A small multi-label audio tagger, trained from scratch: 19100 steps.
Rows from block 10 of a small multi-label audio tagger, named by matrix and row number. Rows with one number belong to one neuron. Each number is 128 + 24 x the weight over its row's rms, rounded and kept within 0 to 255. All counts start at 0. Numbers have three digits each. After the name is the row's rms in percent of the matrix's.
After each neuron's rows are labels from the 100 clips, of 14848, where the neuron reaches its highest value: "top examples" is what is common among them. Only what is clearly more common there than usual is listed. The data: synthesized solo parts of chorales (CocoChorales). In brackets: how many of the 100.
# fc1: MLP up (model.blocks.10.mlp.fc1.weight, 768x192), inputs 0-95
# fc2: MLP down (model.blocks.10.mlp.fc2.weight, 192x768, transposed), outputs 0-95

fc1.405 050:105209119122106136122120149154118129127120108126166127155082111180188168135158089134112126142158127100114096135163124133142122138110111130129139145106120114107146159155107115111143105157093157114093144131111103133107141126091124141192152109127113116147106124106109096130150115105127121159
fc2.405 056:115092163141120101112124135165136124116067164128119111138119132120135078104104112158118177079134160137143163118119119127130135120095101094147132163146107094081193105156118076131112120109101133138124126140149142127131140129145133133138095201148114141117117118136124117119090117162123140102
top examples: viola (71); note G#4 (55); note A#4 (43); note C#5 (25)

fc1.85 087:130138100116122136132096138128158136113130142107104088117144100155119170092130126147116125123139118163161086116144119113143115143114099108104116135166112100125136161095183095107156141130182178127079150151114132125086128143147133113103160148119152153125120139129126159113073134126161130133
fc2.85 083:105118150149077145100135143135155121093146150103117093094147098166162136104105162136092093110107138119138117156161131150133071117142150176177058123098170156121083115154113135137144160104122096097142112124110129075222132155127144115158131138130115148127153138175141127127106154109151113139
top examples: note C#5 (70); note C5 (60); note A#4 (49); trumpet (30)

fc1.165 101:134109116110108128095111157120126108106131160128173102119099177160107102103101157132124095122087102135130115107143131113108150128158145133137111106092097124173211134107110133082157129144142155121120131139179140135142113119115150167149166125106133116128135139062120134134150103151174099082
fc2.165 089:073110103120133170131107136132078112111144133107093135158112124182139108124095112135135142111153136097125141138125108119127155153103156128145096151127120130125141133075107144132087113144169103155117132130130129157146115135069094082149173110124108172162120143078174130138130115162124126127
top examples: note D5 (84); note E5 (68); note F5 (52); note C5 (43)

fc1.88 085:140154159152130114137135117131125120164128128142110109143109132158129127138135152159142167125098149099143146141081086199092141154136132099138075162113148104109147141098095162102089159138124113161120132149151150117093119139110109099125104089142137081132143150099126134136138139144107103117
fc2.88 078:115106149149170123109138084155134143146160156138096108149131154128128148132102130133120132159093113106119119139126092125155123090091069139116124131105134088152152120124079094146119143106081116154114139113120105147135123120110164137131154129145090122119186135133102150131112158127139139143
top examples: note G#3 (55); double bass (48); note F#3 (33)

fc1.244 085:154157134180126139084181131114150113138164132187182118126161166151127101130163141106107142110152119106103164148140137141130131150123104167129150092088152155128126110174115151127126108091091119166100120111139091085085159102120119106138099129168121092162116109117110138134142151116116079118
fc2.244 076:113140117178127127122141116142145107180110136115111125114106171109078125092114101109123123138086149125116176141079146119108120112118073127135088121089133157188160116119131145123157107138109126160136106167146123119115135143130099131174155144156157100113117110145092147106159158126120118102
top examples: note D5 (81); violin (64); note C#5 (55); note B4 (35)

fc1.619 086:160120143129144172168114109129159152123116128135132148094099171107166199113149118070110135130127155089135169167113186142116130138133197148125111121098132110105121157136106085172166152114109178090145114114154110064108119126131117115146157137115137125103152109149131140130115150113156104112
fc2.619 086:097113108131140094102142115097107117141139148104089130134164146122098147155127116136161101153099149143121167074107158125157067131147167118121129116144143103112102094112152143116130122157194098131144131136130132122174125164132147140154129135146117079166111090135097116084082145113125094097
top examples: note B3 (97); bassoon (65); note A#3 (57); note F#3 (47)

fc1.738 108:115103159144177146109117099143117113125098091136136117156130133104177121154095175130161190117127076140129148144143186126113118153106119172143096111131147087107125097081087122102135156117156142155098108123106150145158188118144123127147143091121130105114137126131109078141129118135119132119
fc2.738 101:096155111087133132174106117140068119118084115060139113122129134132121132117135128112139080114147100122169101124168111137131109108101113112121133131154153177139178158119140147124151158158126131115099144134106142142078139130146116150106136107136150104104133102143092147144118160147154111154
top examples: note C#5 (80); note D#5 (71); note B4 (44); instrument: violin (44)

fc1.655 087:138129133149094124107139105103113174152121118099116121147105080111146115122158113119108145136157145099153076107121161104155142132130152123114126125134105129125133138186157124143111118160125128100164133132148134107103124118100168165142175148136117138139127122143112109057095139117152133201
fc2.655 110:152116164109151111145108142144134133144087141102102123098123107156114158147116132116117120120109112170127134151143142129136125132097105171158130135124095140136103112099092131149161092119166138144175133148155143111184127138130074132106114100113115165131120137097145154128110111119147151114
top examples: viola (46); clarinet (42); note D#4 (38); note F#4 (33)

fc1.276 120:133154105098091126080124134102122124150177143098139133166126108183123164098125159180094110116117113126134133149118147131089147138103177132143128095157080086158117122161120099153078131115103123162141101163128108147116177086117100125129131111129140131104115110164124134137139104118119121139
fc2.276 133:120109110124115159132105148154080158097122130152181093151089129163105118123144144146157146091120137122095116156150152099120131118115152093114141155145093108103165144173114098122131126116153111132095172120175137141132159129135100132120123118146149121109138088177159174118110137067172139114
top examples: viola (97); note F4 (53); note D#4 (50); note C#4 (44)

fc1.304 087:154134133092115151082153172144134124112146116143152171131165165111159145132113110141138117171103137172101135138127095092125133110185128134132128135175174119152094144130207159155133137170142063136135129118115152113152123100137179147102120095103163095145131156154158107111146148171120132113
fc2.304 074:094117116166135105141112127166106146177119202126150125130141135103115158144136111142152127117108101141130111116151119143143158104144124146118107145152143129147147139168162127139121176163093156127159127130134118122164102100108117144098117102135142132141145134104086146144169132094080131112
top examples: note E4 (94); note F4 (79); clarinet (44); note C4 (28)

fc1.567 092:162118203136114184107121092090173132121129153136172144117136121130141117123079123151098153134162132157141144150080103099133146189145093126143110105093140130112135107122149107142130128127161152156125090119117131134159115146135167101113115116147152081136113105109173137115123146086123155097
fc2.567 088:106166131126130119071156114119121103132175160128140159135141067130123118152116113147155164140121149157133150116133119166102176093127127124138111141121110150161134161088143124127122139167118132146162138152105129126124142091183130138107174105129132088155135171138132180125149133149121146130
top examples: note A#2 (59); note G#5 (36); note A#3 (34); note F5 (33)

fc1.94 110:154130150097169071150122169119128085134130146109133142171123151109101156113159116148112124130128161128129144139128134106140115134173165124163128111153127140133136141089099102142146089121114176117167112131104139151134112143102164158133104135137122098135106067108145142124124159159117088152
fc2.94 109:161093101116152144121136114108128107163077123184087119136163114128100159149110094114112089137115108132073127120101192102109127094142124103084130148147110150180131111096142132119141149126204131177135148147100137120138095150135121130119127150164152138136140147094187118107131160140160120120
top examples: note E4 (96); note D#4 (94); note F#4 (53); trombone (43)

fc1.161 080:172142139113107124121138114096129166133149147144122168128151066147168157093153124090072132105114092146111160148156161120148122113142155121139133114119129117159150138097136072145157173131087120124106164129134133170090132149070125138152100116139168142129169075145088122114103107165127136138
fc2.161 092:101095121111133127144128178112119125122125151133126167123105130141087127133115155159146082111133131139151111148150116092120162152110139084150133156116109095121150147189138102107089152132137172118139097160136151177143131151118137162145136157142113096078123153144125137088160133070141099113
top examples: viola (100); note A#4 (42); note G#4 (37); note F4 (35)

fc1.730 062:147138121117144091120120149128115141144113169118157147087121128179107071138122145142117109147149139169138090103148151108151103125121127130120113135117089116092083139114168138111157118098122106133081077099104117119151169094125142116131106100124118137183169121121138139143142118129148163119
fc2.730 065:104130096165104114168119118136149081142083108105122133157083168105151140153149146116110158153113190124112140116160137113137141112127105138132163126160111090089156126189128113144075067118154151111146168156150123145106126147140147156161141121107159112130126116164136136098085168147165121096
top examples: clarinet (100); note F#5 (32); note E5 (28)

fc1.449 145:118127135122099156129128126146144104107094162106100155112145133117147111105127145116150122059091095127105078156132116075128155161128101107125160118107103161104149106151125154145159107076110135122157096102117119137123125139107087169050120141117144118131139104137111113140144133115128142161
fc2.449 133:109200124136146153097175120172165143181120127118120158135154112137121102117113122118118134098163110120136130116086117145156111139125150158104080105143132175073131095165161140114123101137100161146128109088111112119133086107112087144099135125121067118112109165138129126117162128103109144158
top examples: note C#5 (93); note B4 (91); note D#5 (60); instrument: oboe (34)

fc1.175 085:159146119153125142083144183105127153122132132138097119188111134175093142140096135098132126138138122155103123155128086087121113112123142116143125091125072116123075134163114159148198111146140115135163132122142101128086114085118108126161166129155102156146109140128123130095130142129153112131
fc2.175 094:100102128150114126105148146128137118090160158095179146113122132137112123114115127117092138161111122146107082127145155143136133117085130115155123139126111052095115089117145193175086125146119161123117138137157132160139131098152096104129126132173089157108107125133126123116154116103110143153
top examples: note D5 (59); note D#5 (52); violin (46); note E5 (31)

fc1.270 075:106092115159140136126128111095121139076122119144119114103158135139082105147141125133113176162144145167133128097135161107135140080106160111128110111143109139188139121164147139115061104177143163147136093139141165095126147110149106124111095145129133111164137127099132128111146125195144131115
fc2.270 090:131170177142139120142143126155128153125136118146148109075126133136181150119127135112149092139147075130118158119139115119118128107152133137102113133171148094111089124073138114140162135100116136133146125125136083132091139107106128169105113117126100144140104158143155132113122148100096121158
top examples: note D5 (73); note C5 (73)

fc1.487 107:090144090132137167086111133122147117101058131124143113167092134118124159136134153095143106110128146150172112157135145079140178136114106144077117161113117147159118126098146159099115114143130175141157089141118120127136118128073146131123126135171182134154100122146076112167146133124110125094
fc2.487 098:149136121155133082164099121113131161134162151118133110153106104089147111141119126148179123182114135127133125160108162112110095135145102097156155144071157143151133149133132156141091134129102136119140113129124150097134140136131118155114178135123174138115126168105114100160128150107107162145
top examples: note B3 (98); note E4 (63); note D4 (45); viola (38)

fc1.763 100:132150119126127135118155155146094188110123097099132113164120118108123137104123139161164122145130142123135118147142119120126125132124130126085150144146142152127144155170104155131149143152131087136165090129072138138167128137131160113132136141141105104163147064093090143145066080108151128127
fc2.763 136:114112094104152114116144147128144125151093109114157142117125159142111110134107092114096164109101120150121124101112114108144141109112136150172108137095116139074128168097150105074107109146103141150138150143120144123111170160150077113120092134154127142115134145113157099154109139119116158126
top examples: viola (84); note F4 (51); note D#4 (44); note F#4 (43)

fc1.93 071:166113133143115081139131106158162140109115119093083152111131124119153111138110111166143132133110105155123110105159136106105120118177104123156109100132119120131132130146131112137147152103140150146139164164105113145121117131102147146104142115136077151115158115139085104164157106108129120148
fc2.93 076:195149127162105168181117082143135120139132156128117165130118169101119131127151051152102134141167119129125126157128121148135154126111154126102105110132121089105110141133141083105120140134108123102135139121122148116097100117182171110125102140160138151141158136143112123116126122093132119107
top examples: note C#5 (60); note E5 (44); note D#5 (39); note B4 (35)

fc1.191 135:157149137153178131137096109107138119135127121137102116133117124165151099102125114175092142132169121130131101116100140112086160136102128106130104153158146113174141100108105137096090088151089099115127114090131115096112131133102194073118129158101115102116151151102178129146149138144105124124
fc2.191 121:161113124102146131143130137159135145159168107127120140170086115105130158131113128129122115154128118093142073158127142117125108184131134131099154122121153111185141122173076153179119126148110087125121136121169119059150130078110136118100120133110102140079104105139127137121117144121133150140
top examples: note G#3 (100); tuba (86); note A#3 (62); note C4 (35)

fc1.460 103:153162120145124139118134122162136149106111148156128143131183148140148132145091152147122113127117107157146131156117131166114101125153173139109112113083143164140108128146150139167164112111153081132145111104125091118119158103098136125139119073085129065110169128100149135183115141107117126146
fc2.460 118:103085132134113155174116123127134157103102134070120115152097160135150081134168134137147145135126180119137111085130112144135113132124116151124128130102058129103165165150186092095115090148158131123136122102142140099123104155149126099123143112137127151156148128163156142168118166130132105080
top examples: clarinet (100); note F#4 (30); note F#5 (29)

fc1.312 076:133120112161122172094135149137145163163121115148145107147150155076129131135160109132155112145120123177137157120113067143126121147100139152142136177128107086167121118141110124163092110128139091140130133150145129133147118099098144126145149133122123092086098125129131093113167135129186136088
fc2.312 079:102125077137120106108128128105175106089150101143147154123155137081097149122100096116111105117148122158132118118133142159137126121145135172125117111081131125143132151156160082096136097162139120125092089122105145160117178092108116142117131103125137144130110134137158110160134129123095111160
top examples: note D5 (56); note F#5 (46); violin (45); note E5 (40)

fc1.593 095:163150132098145157094141139166158114123104087139108132137129152114140117096120095099149129098105151116107085152156155122114079137062069150104096142091097163089153151150157151134109125154104129164150134104160182078140109138130140120150129147121176149093131151092135179154123136132137138149
fc2.593 093:121127141176113110120121128126118144125150126092065156130114110144143134115119125137123128182109103062172140137091148131140077155184126107125142143133141138150111103120128107116115138160078141151122121172108174075143113115108120133167148145132147144139142091095163102163143158145152110117
top examples: note D5 (42); bassoon (38); note D4 (36); note B3 (32)

fc1.310 114:124134116152137142185173110082091129109159126129162133126111150137138065150123166127135077127131129127173114137147109129115124085149131136101133118156114121153129149140136127152138133167164115149161138126100135161130150115199131134125116142157115107095144085114148103116122133114178160136
fc2.310 139:099125166113132103163130095187144091194097124138107168123123140116088187072116130111109169140135151123125120096155179089121154151117152148156134129130138117084122130081134084117104133151116141152143093113161109112125127132108091146147149098113113121155130134149132116124089105140174145120
top examples: viola (57); note F4 (55); note G#4 (45); note F#4 (43)

fc1.651 097:155117151111141172142112174106140099133128137093128139166134120160116119103130091085139092103091095165107120150206098103089122119172121100145124133112130125163125144140167155178104133138086122134164142119158143127155147073107151154155084152136128159180141091110132108151148112108126108142
fc2.651 107:127083150137130135094098149137095099111116142120108144178148135087121139159123118091182150118128159075179122103170097131173172150135105110177158148137128124107142144109107135127123133182137136156121109158120127129119096130155121117068119101172134119121124107111135132072144147095108122088
top examples: viola (83); note F#4 (64); note E4 (43); note G#4 (42)

fc1.150 105:151129109126097111111123118129134154105150125094191123161105130121131144127166184162141147071154142140156148130139138126147121156140107148123095092128159121136141137129122131150127098102137116109167130116115167076154145102145138109133099128103134120112123125116159120108081094139104110135
fc2.150 100:109153098148197091150097130142133128133115125102107131152124192164105124118134129142137124139138113128136105128155122152120115145116109116101112133123125091154154105132096106149120113127108150087126151109174151101102138137127108114107132113149114130136151099128125129124163148175142096136
top examples: note G#3 (98); note A3 (76); note B3 (59); tuba (49)