config.yaml
dataset: "synthesized solo parts of chorales (CocoChorales)"
train_examples: 39062
n_mels: 64
hop_length: 320
spec_augment: false
win_length: 400
parallel_block: false
pooling: "attention"
lr: 0.0099
batch_size: 256
lr_schedule: "cosine"
adamw_weight_decay_other_params: 0
Rows from block 9 of a small multi-label audio tagger, named by matrix and row number. Rows with one number belong to one neuron. Each number is 200 + 40 x the weight over its row's rms, rounded and kept within 0 to 999. All counts start at 0. After the name is the row's rms in percent of the matrix's.
After each neuron's rows are labels from the 100 clips, of 14848, where the neuron reaches its highest value: "strongest on" is what is common among them; "peak in band" is the frequency band that holds the peak. Only what is clearly more common there than usual is listed. The data: synthesized solo parts of chorales (CocoChorales). In brackets: how many of the 100, against the usual share in percent.
# fc1: MLP up (model.blocks.9.mlp.fc1.weight, 768x192), inputs 0-95
# fc2: MLP down (model.blocks.9.mlp.fc2.weight, 192x768, transposed), outputs 0-95

fc1.307,044,241,215,204,162,183,151,227,174,221,236,287,129,248,189,136,174,192,199,116,181,193,256,303,222,221,184,143,184,194,246,215,171,217,175,176,181,233,221,188,220,154,202,239,238,263,152,216,209,165,257,182,152,255,164,183,226,168,244,154,212,154,179,185,256,264,257,246,260,225,190,190,205,224,192,211,193,186,137,251,185,160,166,176,76,199,269,240,99,204,215,218,195,196,155,174,152
fc2.307,055,213,266,129,271,156,214,220,166,254,100,181,199,236,224,178,217,208,154,175,206,249,130,192,125,251,226,227,125,199,175,246,186,232,146,139,196,219,229,236,182,202,173,197,204,248,250,155,164,179,240,188,185,113,212,198,226,250,133,219,172,153,218,188,180,169,222,186,225,181,230,180,188,233,175,192,149,183,255,155,185,164,218,187,270,209,151,196,186,139,171,215,344,176,208,213,153
strongest on: note A#5 (68 vs 1.2); note G#5 (54 vs 4); note D#4 (29 vs 11)
peak in band: 2000 to 4000 Hz (68 vs 25)

fc1.632,116,159,211,260,223,151,254,207,268,202,257,209,138,197,220,208,130,257,162,232,232,168,211,159,248,169,247,257,186,69,119,127,171,218,171,226,159,191,212,188,185,162,215,232,242,177,168,176,216,140,215,190,173,183,234,194,162,239,180,187,220,194,241,276,197,213,254,170,211,187,133,174,96,209,126,199,235,222,259,153,259,196,255,233,206,113,139,207,178,177,181,207,215,165,232,175,166
fc2.632,110,148,245,209,197,214,230,213,184,226,224,207,250,269,177,227,266,206,159,188,160,156,200,183,197,205,229,282,258,188,166,209,131,223,126,231,93,163,185,243,149,243,270,244,237,210,146,225,221,206,106,216,217,170,228,160,196,195,146,158,186,203,235,152,116,226,197,205,200,224,197,132,146,167,173,262,227,159,292,180,257,263,175,131,251,197,134,201,189,240,216,187,254,132,195,160,179
strongest on: cello (39 vs 9.7); note D4 (34 vs 12.5); note E4 (33 vs 8.7); note F4 (29 vs 9.2)
peak in band: 4000 to 8000 Hz (58 vs 25); 1000 to 2000 Hz (33 vs 12.5)

fc1.241,113,145,262,159,164,227,207,183,234,202,252,192,204,182,214,153,204,260,261,184,265,215,175,134,181,174,220,252,195,249,227,234,263,179,190,196,143,237,212,181,153,145,183,175,198,330,180,192,243,164,245,186,188,284,201,226,214,165,191,251,194,266,162,166,251,160,257,235,249,233,262,177,178,288,161,136,268,166,156,181,229,202,181,212,98,191,203,268,234,205,208,177,187,214,195,202,190
fc2.241,114,207,220,156,194,203,218,209,199,247,191,145,219,213,203,193,185,197,171,225,159,254,135,198,182,202,171,238,223,250,197,239,181,251,115,266,182,225,210,185,201,140,195,119,200,222,234,214,215,114,198,224,261,142,152,214,164,201,164,171,161,167,195,211,172,233,225,210,249,217,118,238,159,204,176,216,193,227,173,228,161,277,215,231,134,248,204,240,193,171,306,168,250,96,219,173,159
strongest on: note D3 (98 vs 2.5); note A3 (82 vs 8.4); tuba (62 vs 8.6); note G3 (43 vs 6.1)
peak in band: 4000 to 8000 Hz (72 vs 25)

fc1.529,127,240,186,190,184,185,222,148,214,142,200,159,192,158,187,186,191,157,191,130,166,159,244,173,195,205,146,176,203,206,158,212,181,205,238,174,201,227,251,217,183,147,223,236,191,213,198,173,173,126,215,234,283,241,294,163,207,333,229,205,161,271,218,129,291,225,167,188,206,170,201,244,201,155,182,187,199,218,265,189,146,176,140,185,178,182,274,201,246,184,170,227,261,151,163,281,206
fc2.529,117,262,204,285,162,233,202,182,223,158,196,168,168,267,190,167,164,211,191,232,136,195,196,233,137,217,163,176,212,240,210,207,222,217,168,187,198,174,298,206,242,180,224,231,168,205,161,192,198,217,154,183,193,271,152,213,212,283,180,192,179,198,193,156,232,200,190,206,157,198,187,237,226,219,207,169,183,229,214,220,223,130,237,205,191,124,196,262,245,240,215,232,224,137,235,176,268
strongest on: note D3 (41 vs 2.5); note D#5 (38 vs 8.9); cello (28 vs 9.7); instrument: trumpet (25 vs 8.3)
peak in band: 2000 to 4000 Hz (70 vs 25)

fc1.609,092,157,245,204,207,178,227,202,210,222,233,193,192,216,224,191,232,235,273,178,207,176,197,210,199,171,210,224,166,183,251,244,246,154,190,208,173,229,173,191,153,170,165,172,196,238,134,169,260,201,217,87,173,214,249,236,245,235,252,231,213,224,256,150,300,203,261,216,222,294,248,153,107,201,240,187,211,153,178,140,170,227,260,178,167,192,270,204,209,233,226,89,192,146,290,270,223
fc2.609,084,99,224,149,245,184,188,175,200,207,166,242,174,270,199,179,145,204,241,150,170,218,176,184,128,165,129,179,211,240,174,218,214,224,236,299,204,269,214,280,265,178,204,158,213,187,205,174,174,170,243,129,177,133,156,223,250,155,166,166,181,193,209,239,163,317,149,270,243,176,214,233,239,134,160,188,147,187,138,181,127,243,176,194,159,118,200,252,209,213,209,143,235,249,189,220,214
strongest on: note D3 (81 vs 2.5); note A3 (65 vs 8.4); note G3 (53 vs 6.1); tuba (43 vs 8.6)
peak in band: 1000 to 2000 Hz (32 vs 12.5)

fc1.111,161,291,281,195,224,231,199,126,226,200,213,185,156,200,197,182,158,220,308,286,218,204,137,188,217,265,149,226,148,204,244,281,179,188,131,259,164,199,149,264,220,224,187,211,179,269,190,219,217,191,230,132,170,235,193,162,237,235,228,230,226,276,128,188,238,174,236,178,178,195,224,170,183,158,202,216,219,175,210,191,183,196,159,219,214,245,215,231,202,165,219,130,182,256,181,207,199
fc2.111,133,182,302,200,199,179,216,203,223,233,247,162,197,176,252,201,238,141,228,190,191,194,204,194,198,208,225,179,216,198,179,306,261,230,198,173,189,185,180,213,160,236,217,211,266,185,146,170,166,217,190,162,163,220,141,201,187,174,196,206,223,277,263,232,112,244,255,141,186,222,185,185,146,159,145,132,234,139,147,188,174,262,229,217,161,199,220,273,221,196,228,177,225,263,150,191,182
strongest on: note D3 (93 vs 2.5); note D4 (48 vs 12.5); tuba (46 vs 8.6); note A3 (31 vs 8.4)
peak in band: 2000 to 4000 Hz (69 vs 25)

fc1.121,080,265,177,244,258,240,238,197,166,109,194,186,169,205,128,238,211,120,214,172,278,209,212,202,242,241,182,223,170,239,221,224,207,256,179,182,191,223,218,173,134,205,200,241,214,237,162,226,148,139,161,195,197,202,221,199,167,243,178,288,183,191,162,200,252,220,171,196,266,199,205,216,131,148,186,242,168,173,227,174,196,263,216,273,67,198,251,228,212,167,254,233,190,169,206,176,173
fc2.121,084,194,223,143,185,218,124,212,162,146,185,217,167,188,239,233,263,183,168,146,188,218,146,179,229,156,157,284,170,238,192,197,187,210,210,167,199,246,308,246,230,238,169,189,264,203,203,247,153,133,301,168,230,226,237,200,171,168,180,210,208,174,259,194,259,226,173,206,261,215,149,267,227,233,209,224,114,180,189,197,129,160,181,222,127,213,203,217,220,138,285,191,199,210,174,230,198
strongest on: note A#5 (98 vs 1.2); note G#5 (53 vs 4); note G5 (52 vs 6.5); violin (44 vs 13.9)
peak in band: 2000 to 4000 Hz (98 vs 25)

fc1.470,084,183,133,180,213,160,171,214,248,167,218,204,185,266,216,211,176,171,154,188,224,139,188,207,287,257,141,177,216,209,248,161,203,269,192,297,99,196,203,226,229,173,230,227,144,172,224,221,176,180,155,251,270,303,259,190,243,187,279,188,208,223,143,209,184,242,236,228,157,197,182,204,224,200,180,183,128,198,194,232,211,232,238,166,224,147,207,251,162,123,217,197,197,267,196,181,201
fc2.470,101,171,149,264,210,184,194,266,205,174,215,126,319,198,207,207,178,237,208,189,203,187,160,224,174,161,201,260,223,243,222,158,234,178,176,132,260,148,149,180,186,187,257,199,206,217,171,220,206,174,206,236,184,147,161,193,218,163,245,167,237,163,238,205,202,247,232,238,187,273,238,219,184,293,247,265,154,258,222,215,197,157,170,214,229,213,206,200,192,154,220,143,239,143,185,195,144
strongest on: cello (79 vs 9.7); note C4 (45 vs 10.7); note A#3 (40 vs 10.2); note F3 (25 vs 3.9)
peak in band: 4000 to 8000 Hz (96 vs 25)

fc1.747,083,172,155,195,261,178,159,164,203,236,181,319,214,220,150,174,193,237,215,200,253,217,209,227,117,132,233,182,196,217,266,185,215,186,255,268,169,177,177,195,196,215,210,212,183,236,163,219,176,147,216,221,197,229,199,190,199,143,240,133,245,147,229,154,313,187,176,225,230,163,169,228,211,202,156,236,176,222,211,147,151,157,185,267,158,207,163,226,201,167,136,237,217,229,255,136,194
fc2.747,089,184,235,197,238,298,187,179,148,201,202,127,189,266,177,202,177,204,163,240,209,147,193,148,203,225,122,235,227,152,214,154,138,195,220,155,218,218,197,190,207,322,186,157,141,267,219,207,253,166,191,217,202,191,242,215,161,172,257,233,152,171,268,177,150,137,212,180,223,144,199,280,211,176,215,174,183,182,354,217,177,204,217,226,207,190,185,231,281,207,196,229,231,292,223,212,130
strongest on: note A#5 (58 vs 1.2); note G#5 (38 vs 4); note G#4 (31 vs 9.4); trumpet (25 vs 8.3)
peak in band: 2000 to 4000 Hz (65 vs 25)

fc1.277,078,184,200,259,259,200,121,231,172,194,236,270,156,168,176,203,193,188,151,291,197,206,133,190,190,282,292,199,184,225,186,175,185,73,194,179,201,281,263,166,231,217,226,219,205,266,225,233,217,176,221,199,161,230,203,186,185,226,218,215,219,155,150,104,189,195,229,219,239,174,286,203,187,235,186,170,135,124,173,198,151,243,280,151,271,221,211,265,186,239,205,204,203,176,130,140,171
fc2.277,080,205,196,176,185,263,200,259,278,197,185,269,187,223,155,156,177,190,209,155,164,166,173,193,182,212,257,211,248,173,133,176,152,191,165,210,223,172,190,171,227,229,97,149,171,190,272,217,242,188,246,220,92,163,245,125,202,198,245,213,145,152,251,169,150,230,208,154,276,185,215,178,251,211,216,179,173,161,231,202,210,178,186,191,189,217,218,244,162,132,218,144,210,271,291,159,214
strongest on: note A#5 (98 vs 1.2); note G5 (64 vs 6.5); note A5 (45 vs 2.1); note G#5 (33 vs 4)
peak in band: 2000 to 4000 Hz (99 vs 25)

fc1.614,064,214,278,160,216,228,181,208,239,237,268,249,177,188,203,194,193,185,93,146,218,257,239,234,153,170,111,169,165,192,221,226,242,170,188,205,207,240,240,194,204,263,188,196,202,264,132,268,208,245,208,192,224,287,200,193,144,150,187,182,233,192,226,167,225,231,141,182,235,126,230,171,295,184,252,192,191,153,252,225,146,159,175,225,162,141,191,233,175,230,223,228,186,178,184,241,137
fc2.614,062,233,239,200,230,212,195,183,173,243,157,207,186,141,256,181,275,221,139,168,158,147,166,202,227,244,161,218,157,166,257,122,204,249,238,180,167,261,202,243,150,249,121,295,184,179,248,175,156,211,211,152,237,285,200,180,140,203,234,175,165,205,190,187,233,220,153,221,179,239,176,255,187,224,207,158,164,176,315,205,173,210,122,227,223,207,252,240,216,112,195,230,287,231,207,204,174
strongest on: note A#5 (97 vs 1.2); note G#5 (60 vs 4); note G5 (35 vs 6.5); note F5 (32 vs 8.3)
peak in band: 2000 to 4000 Hz (98 vs 25)

fc1.538,151,196,228,259,232,229,173,253,219,159,149,244,222,213,207,151,252,221,234,128,120,210,216,222,221,156,229,218,142,262,173,164,128,216,225,289,192,227,208,189,260,199,244,151,144,148,238,257,213,160,201,143,241,182,249,214,266,264,165,165,276,180,195,241,213,215,164,169,168,269,147,210,225,187,253,224,137,129,219,182,259,207,220,196,240,224,152,241,215,191,205,135,243,246,120,180,178
fc2.538,137,146,202,196,257,161,222,187,167,209,251,208,261,264,145,181,204,132,229,162,173,269,241,146,194,195,220,246,144,221,174,188,117,160,194,202,158,222,215,194,272,219,211,187,207,168,199,209,257,141,153,193,138,177,232,146,253,204,200,94,267,258,254,184,169,240,226,253,191,200,208,180,133,128,225,131,178,217,187,210,249,252,116,252,151,230,182,194,209,233,241,208,262,192,269,88,172
strongest on: note D3 (55 vs 2.5); bassoon (55 vs 8.4); note F#3 (47 vs 5.1); note E3 (45 vs 2.8)
peak in band: 4000 to 8000 Hz (63 vs 25)

fc1.670,088,234,151,165,194,193,205,124,148,158,237,149,223,164,218,194,247,276,149,173,213,216,156,166,213,165,228,166,214,166,64,227,207,144,144,172,143,215,200,150,267,132,276,172,218,250,200,216,181,170,162,204,220,225,288,168,174,238,196,162,189,179,181,230,250,169,200,192,210,158,240,233,198,215,184,183,274,197,204,227,186,180,174,227,260,138,276,224,282,270,184,197,249,180,160,217,150
fc2.670,081,203,99,182,216,178,250,208,241,270,226,172,286,201,237,181,216,148,200,103,190,175,233,130,212,222,162,221,172,168,217,146,163,170,173,267,199,189,209,120,279,170,142,217,188,212,178,141,187,138,192,214,233,206,214,187,215,216,178,176,102,218,174,181,124,226,205,206,160,210,213,193,199,144,111,152,217,252,164,247,249,184,181,216,136,224,209,171,222,247,258,163,236,169,219,165,231
strongest on: note D3 (96 vs 2.5); note A3 (91 vs 8.4); note G3 (54 vs 6.1); note E3 (40 vs 2.8)
peak in band: 4000 to 8000 Hz (81 vs 25)

fc1.46,115,218,125,219,195,175,174,237,294,196,299,288,152,209,234,212,221,212,249,189,185,234,222,223,160,231,155,169,209,232,236,160,284,197,134,163,138,251,237,195,234,203,185,202,179,267,128,149,177,154,218,213,94,144,134,245,196,153,234,224,166,169,148,192,276,186,237,225,270,244,207,214,213,147,66,228,236,159,155,246,212,232,221,189,250,146,238,229,143,211,193,219,207,247,122,183,191
fc2.46,127,224,179,219,246,186,157,229,145,232,202,167,166,242,220,253,176,215,166,167,152,224,204,169,121,224,205,226,266,112,218,151,179,259,201,162,188,259,171,203,219,145,175,207,228,306,170,212,203,164,288,236,184,153,180,245,202,184,182,248,143,141,264,174,198,258,192,240,218,208,151,189,208,267,174,185,251,184,223,247,191,283,172,237,193,148,246,226,195,206,261,199,253,291,268,218,212
strongest on: note A#5 (98 vs 1.2); note G#5 (51 vs 4); note G5 (50 vs 6.5); trumpet (40 vs 8.3)
peak in band: 2000 to 4000 Hz (100 vs 25)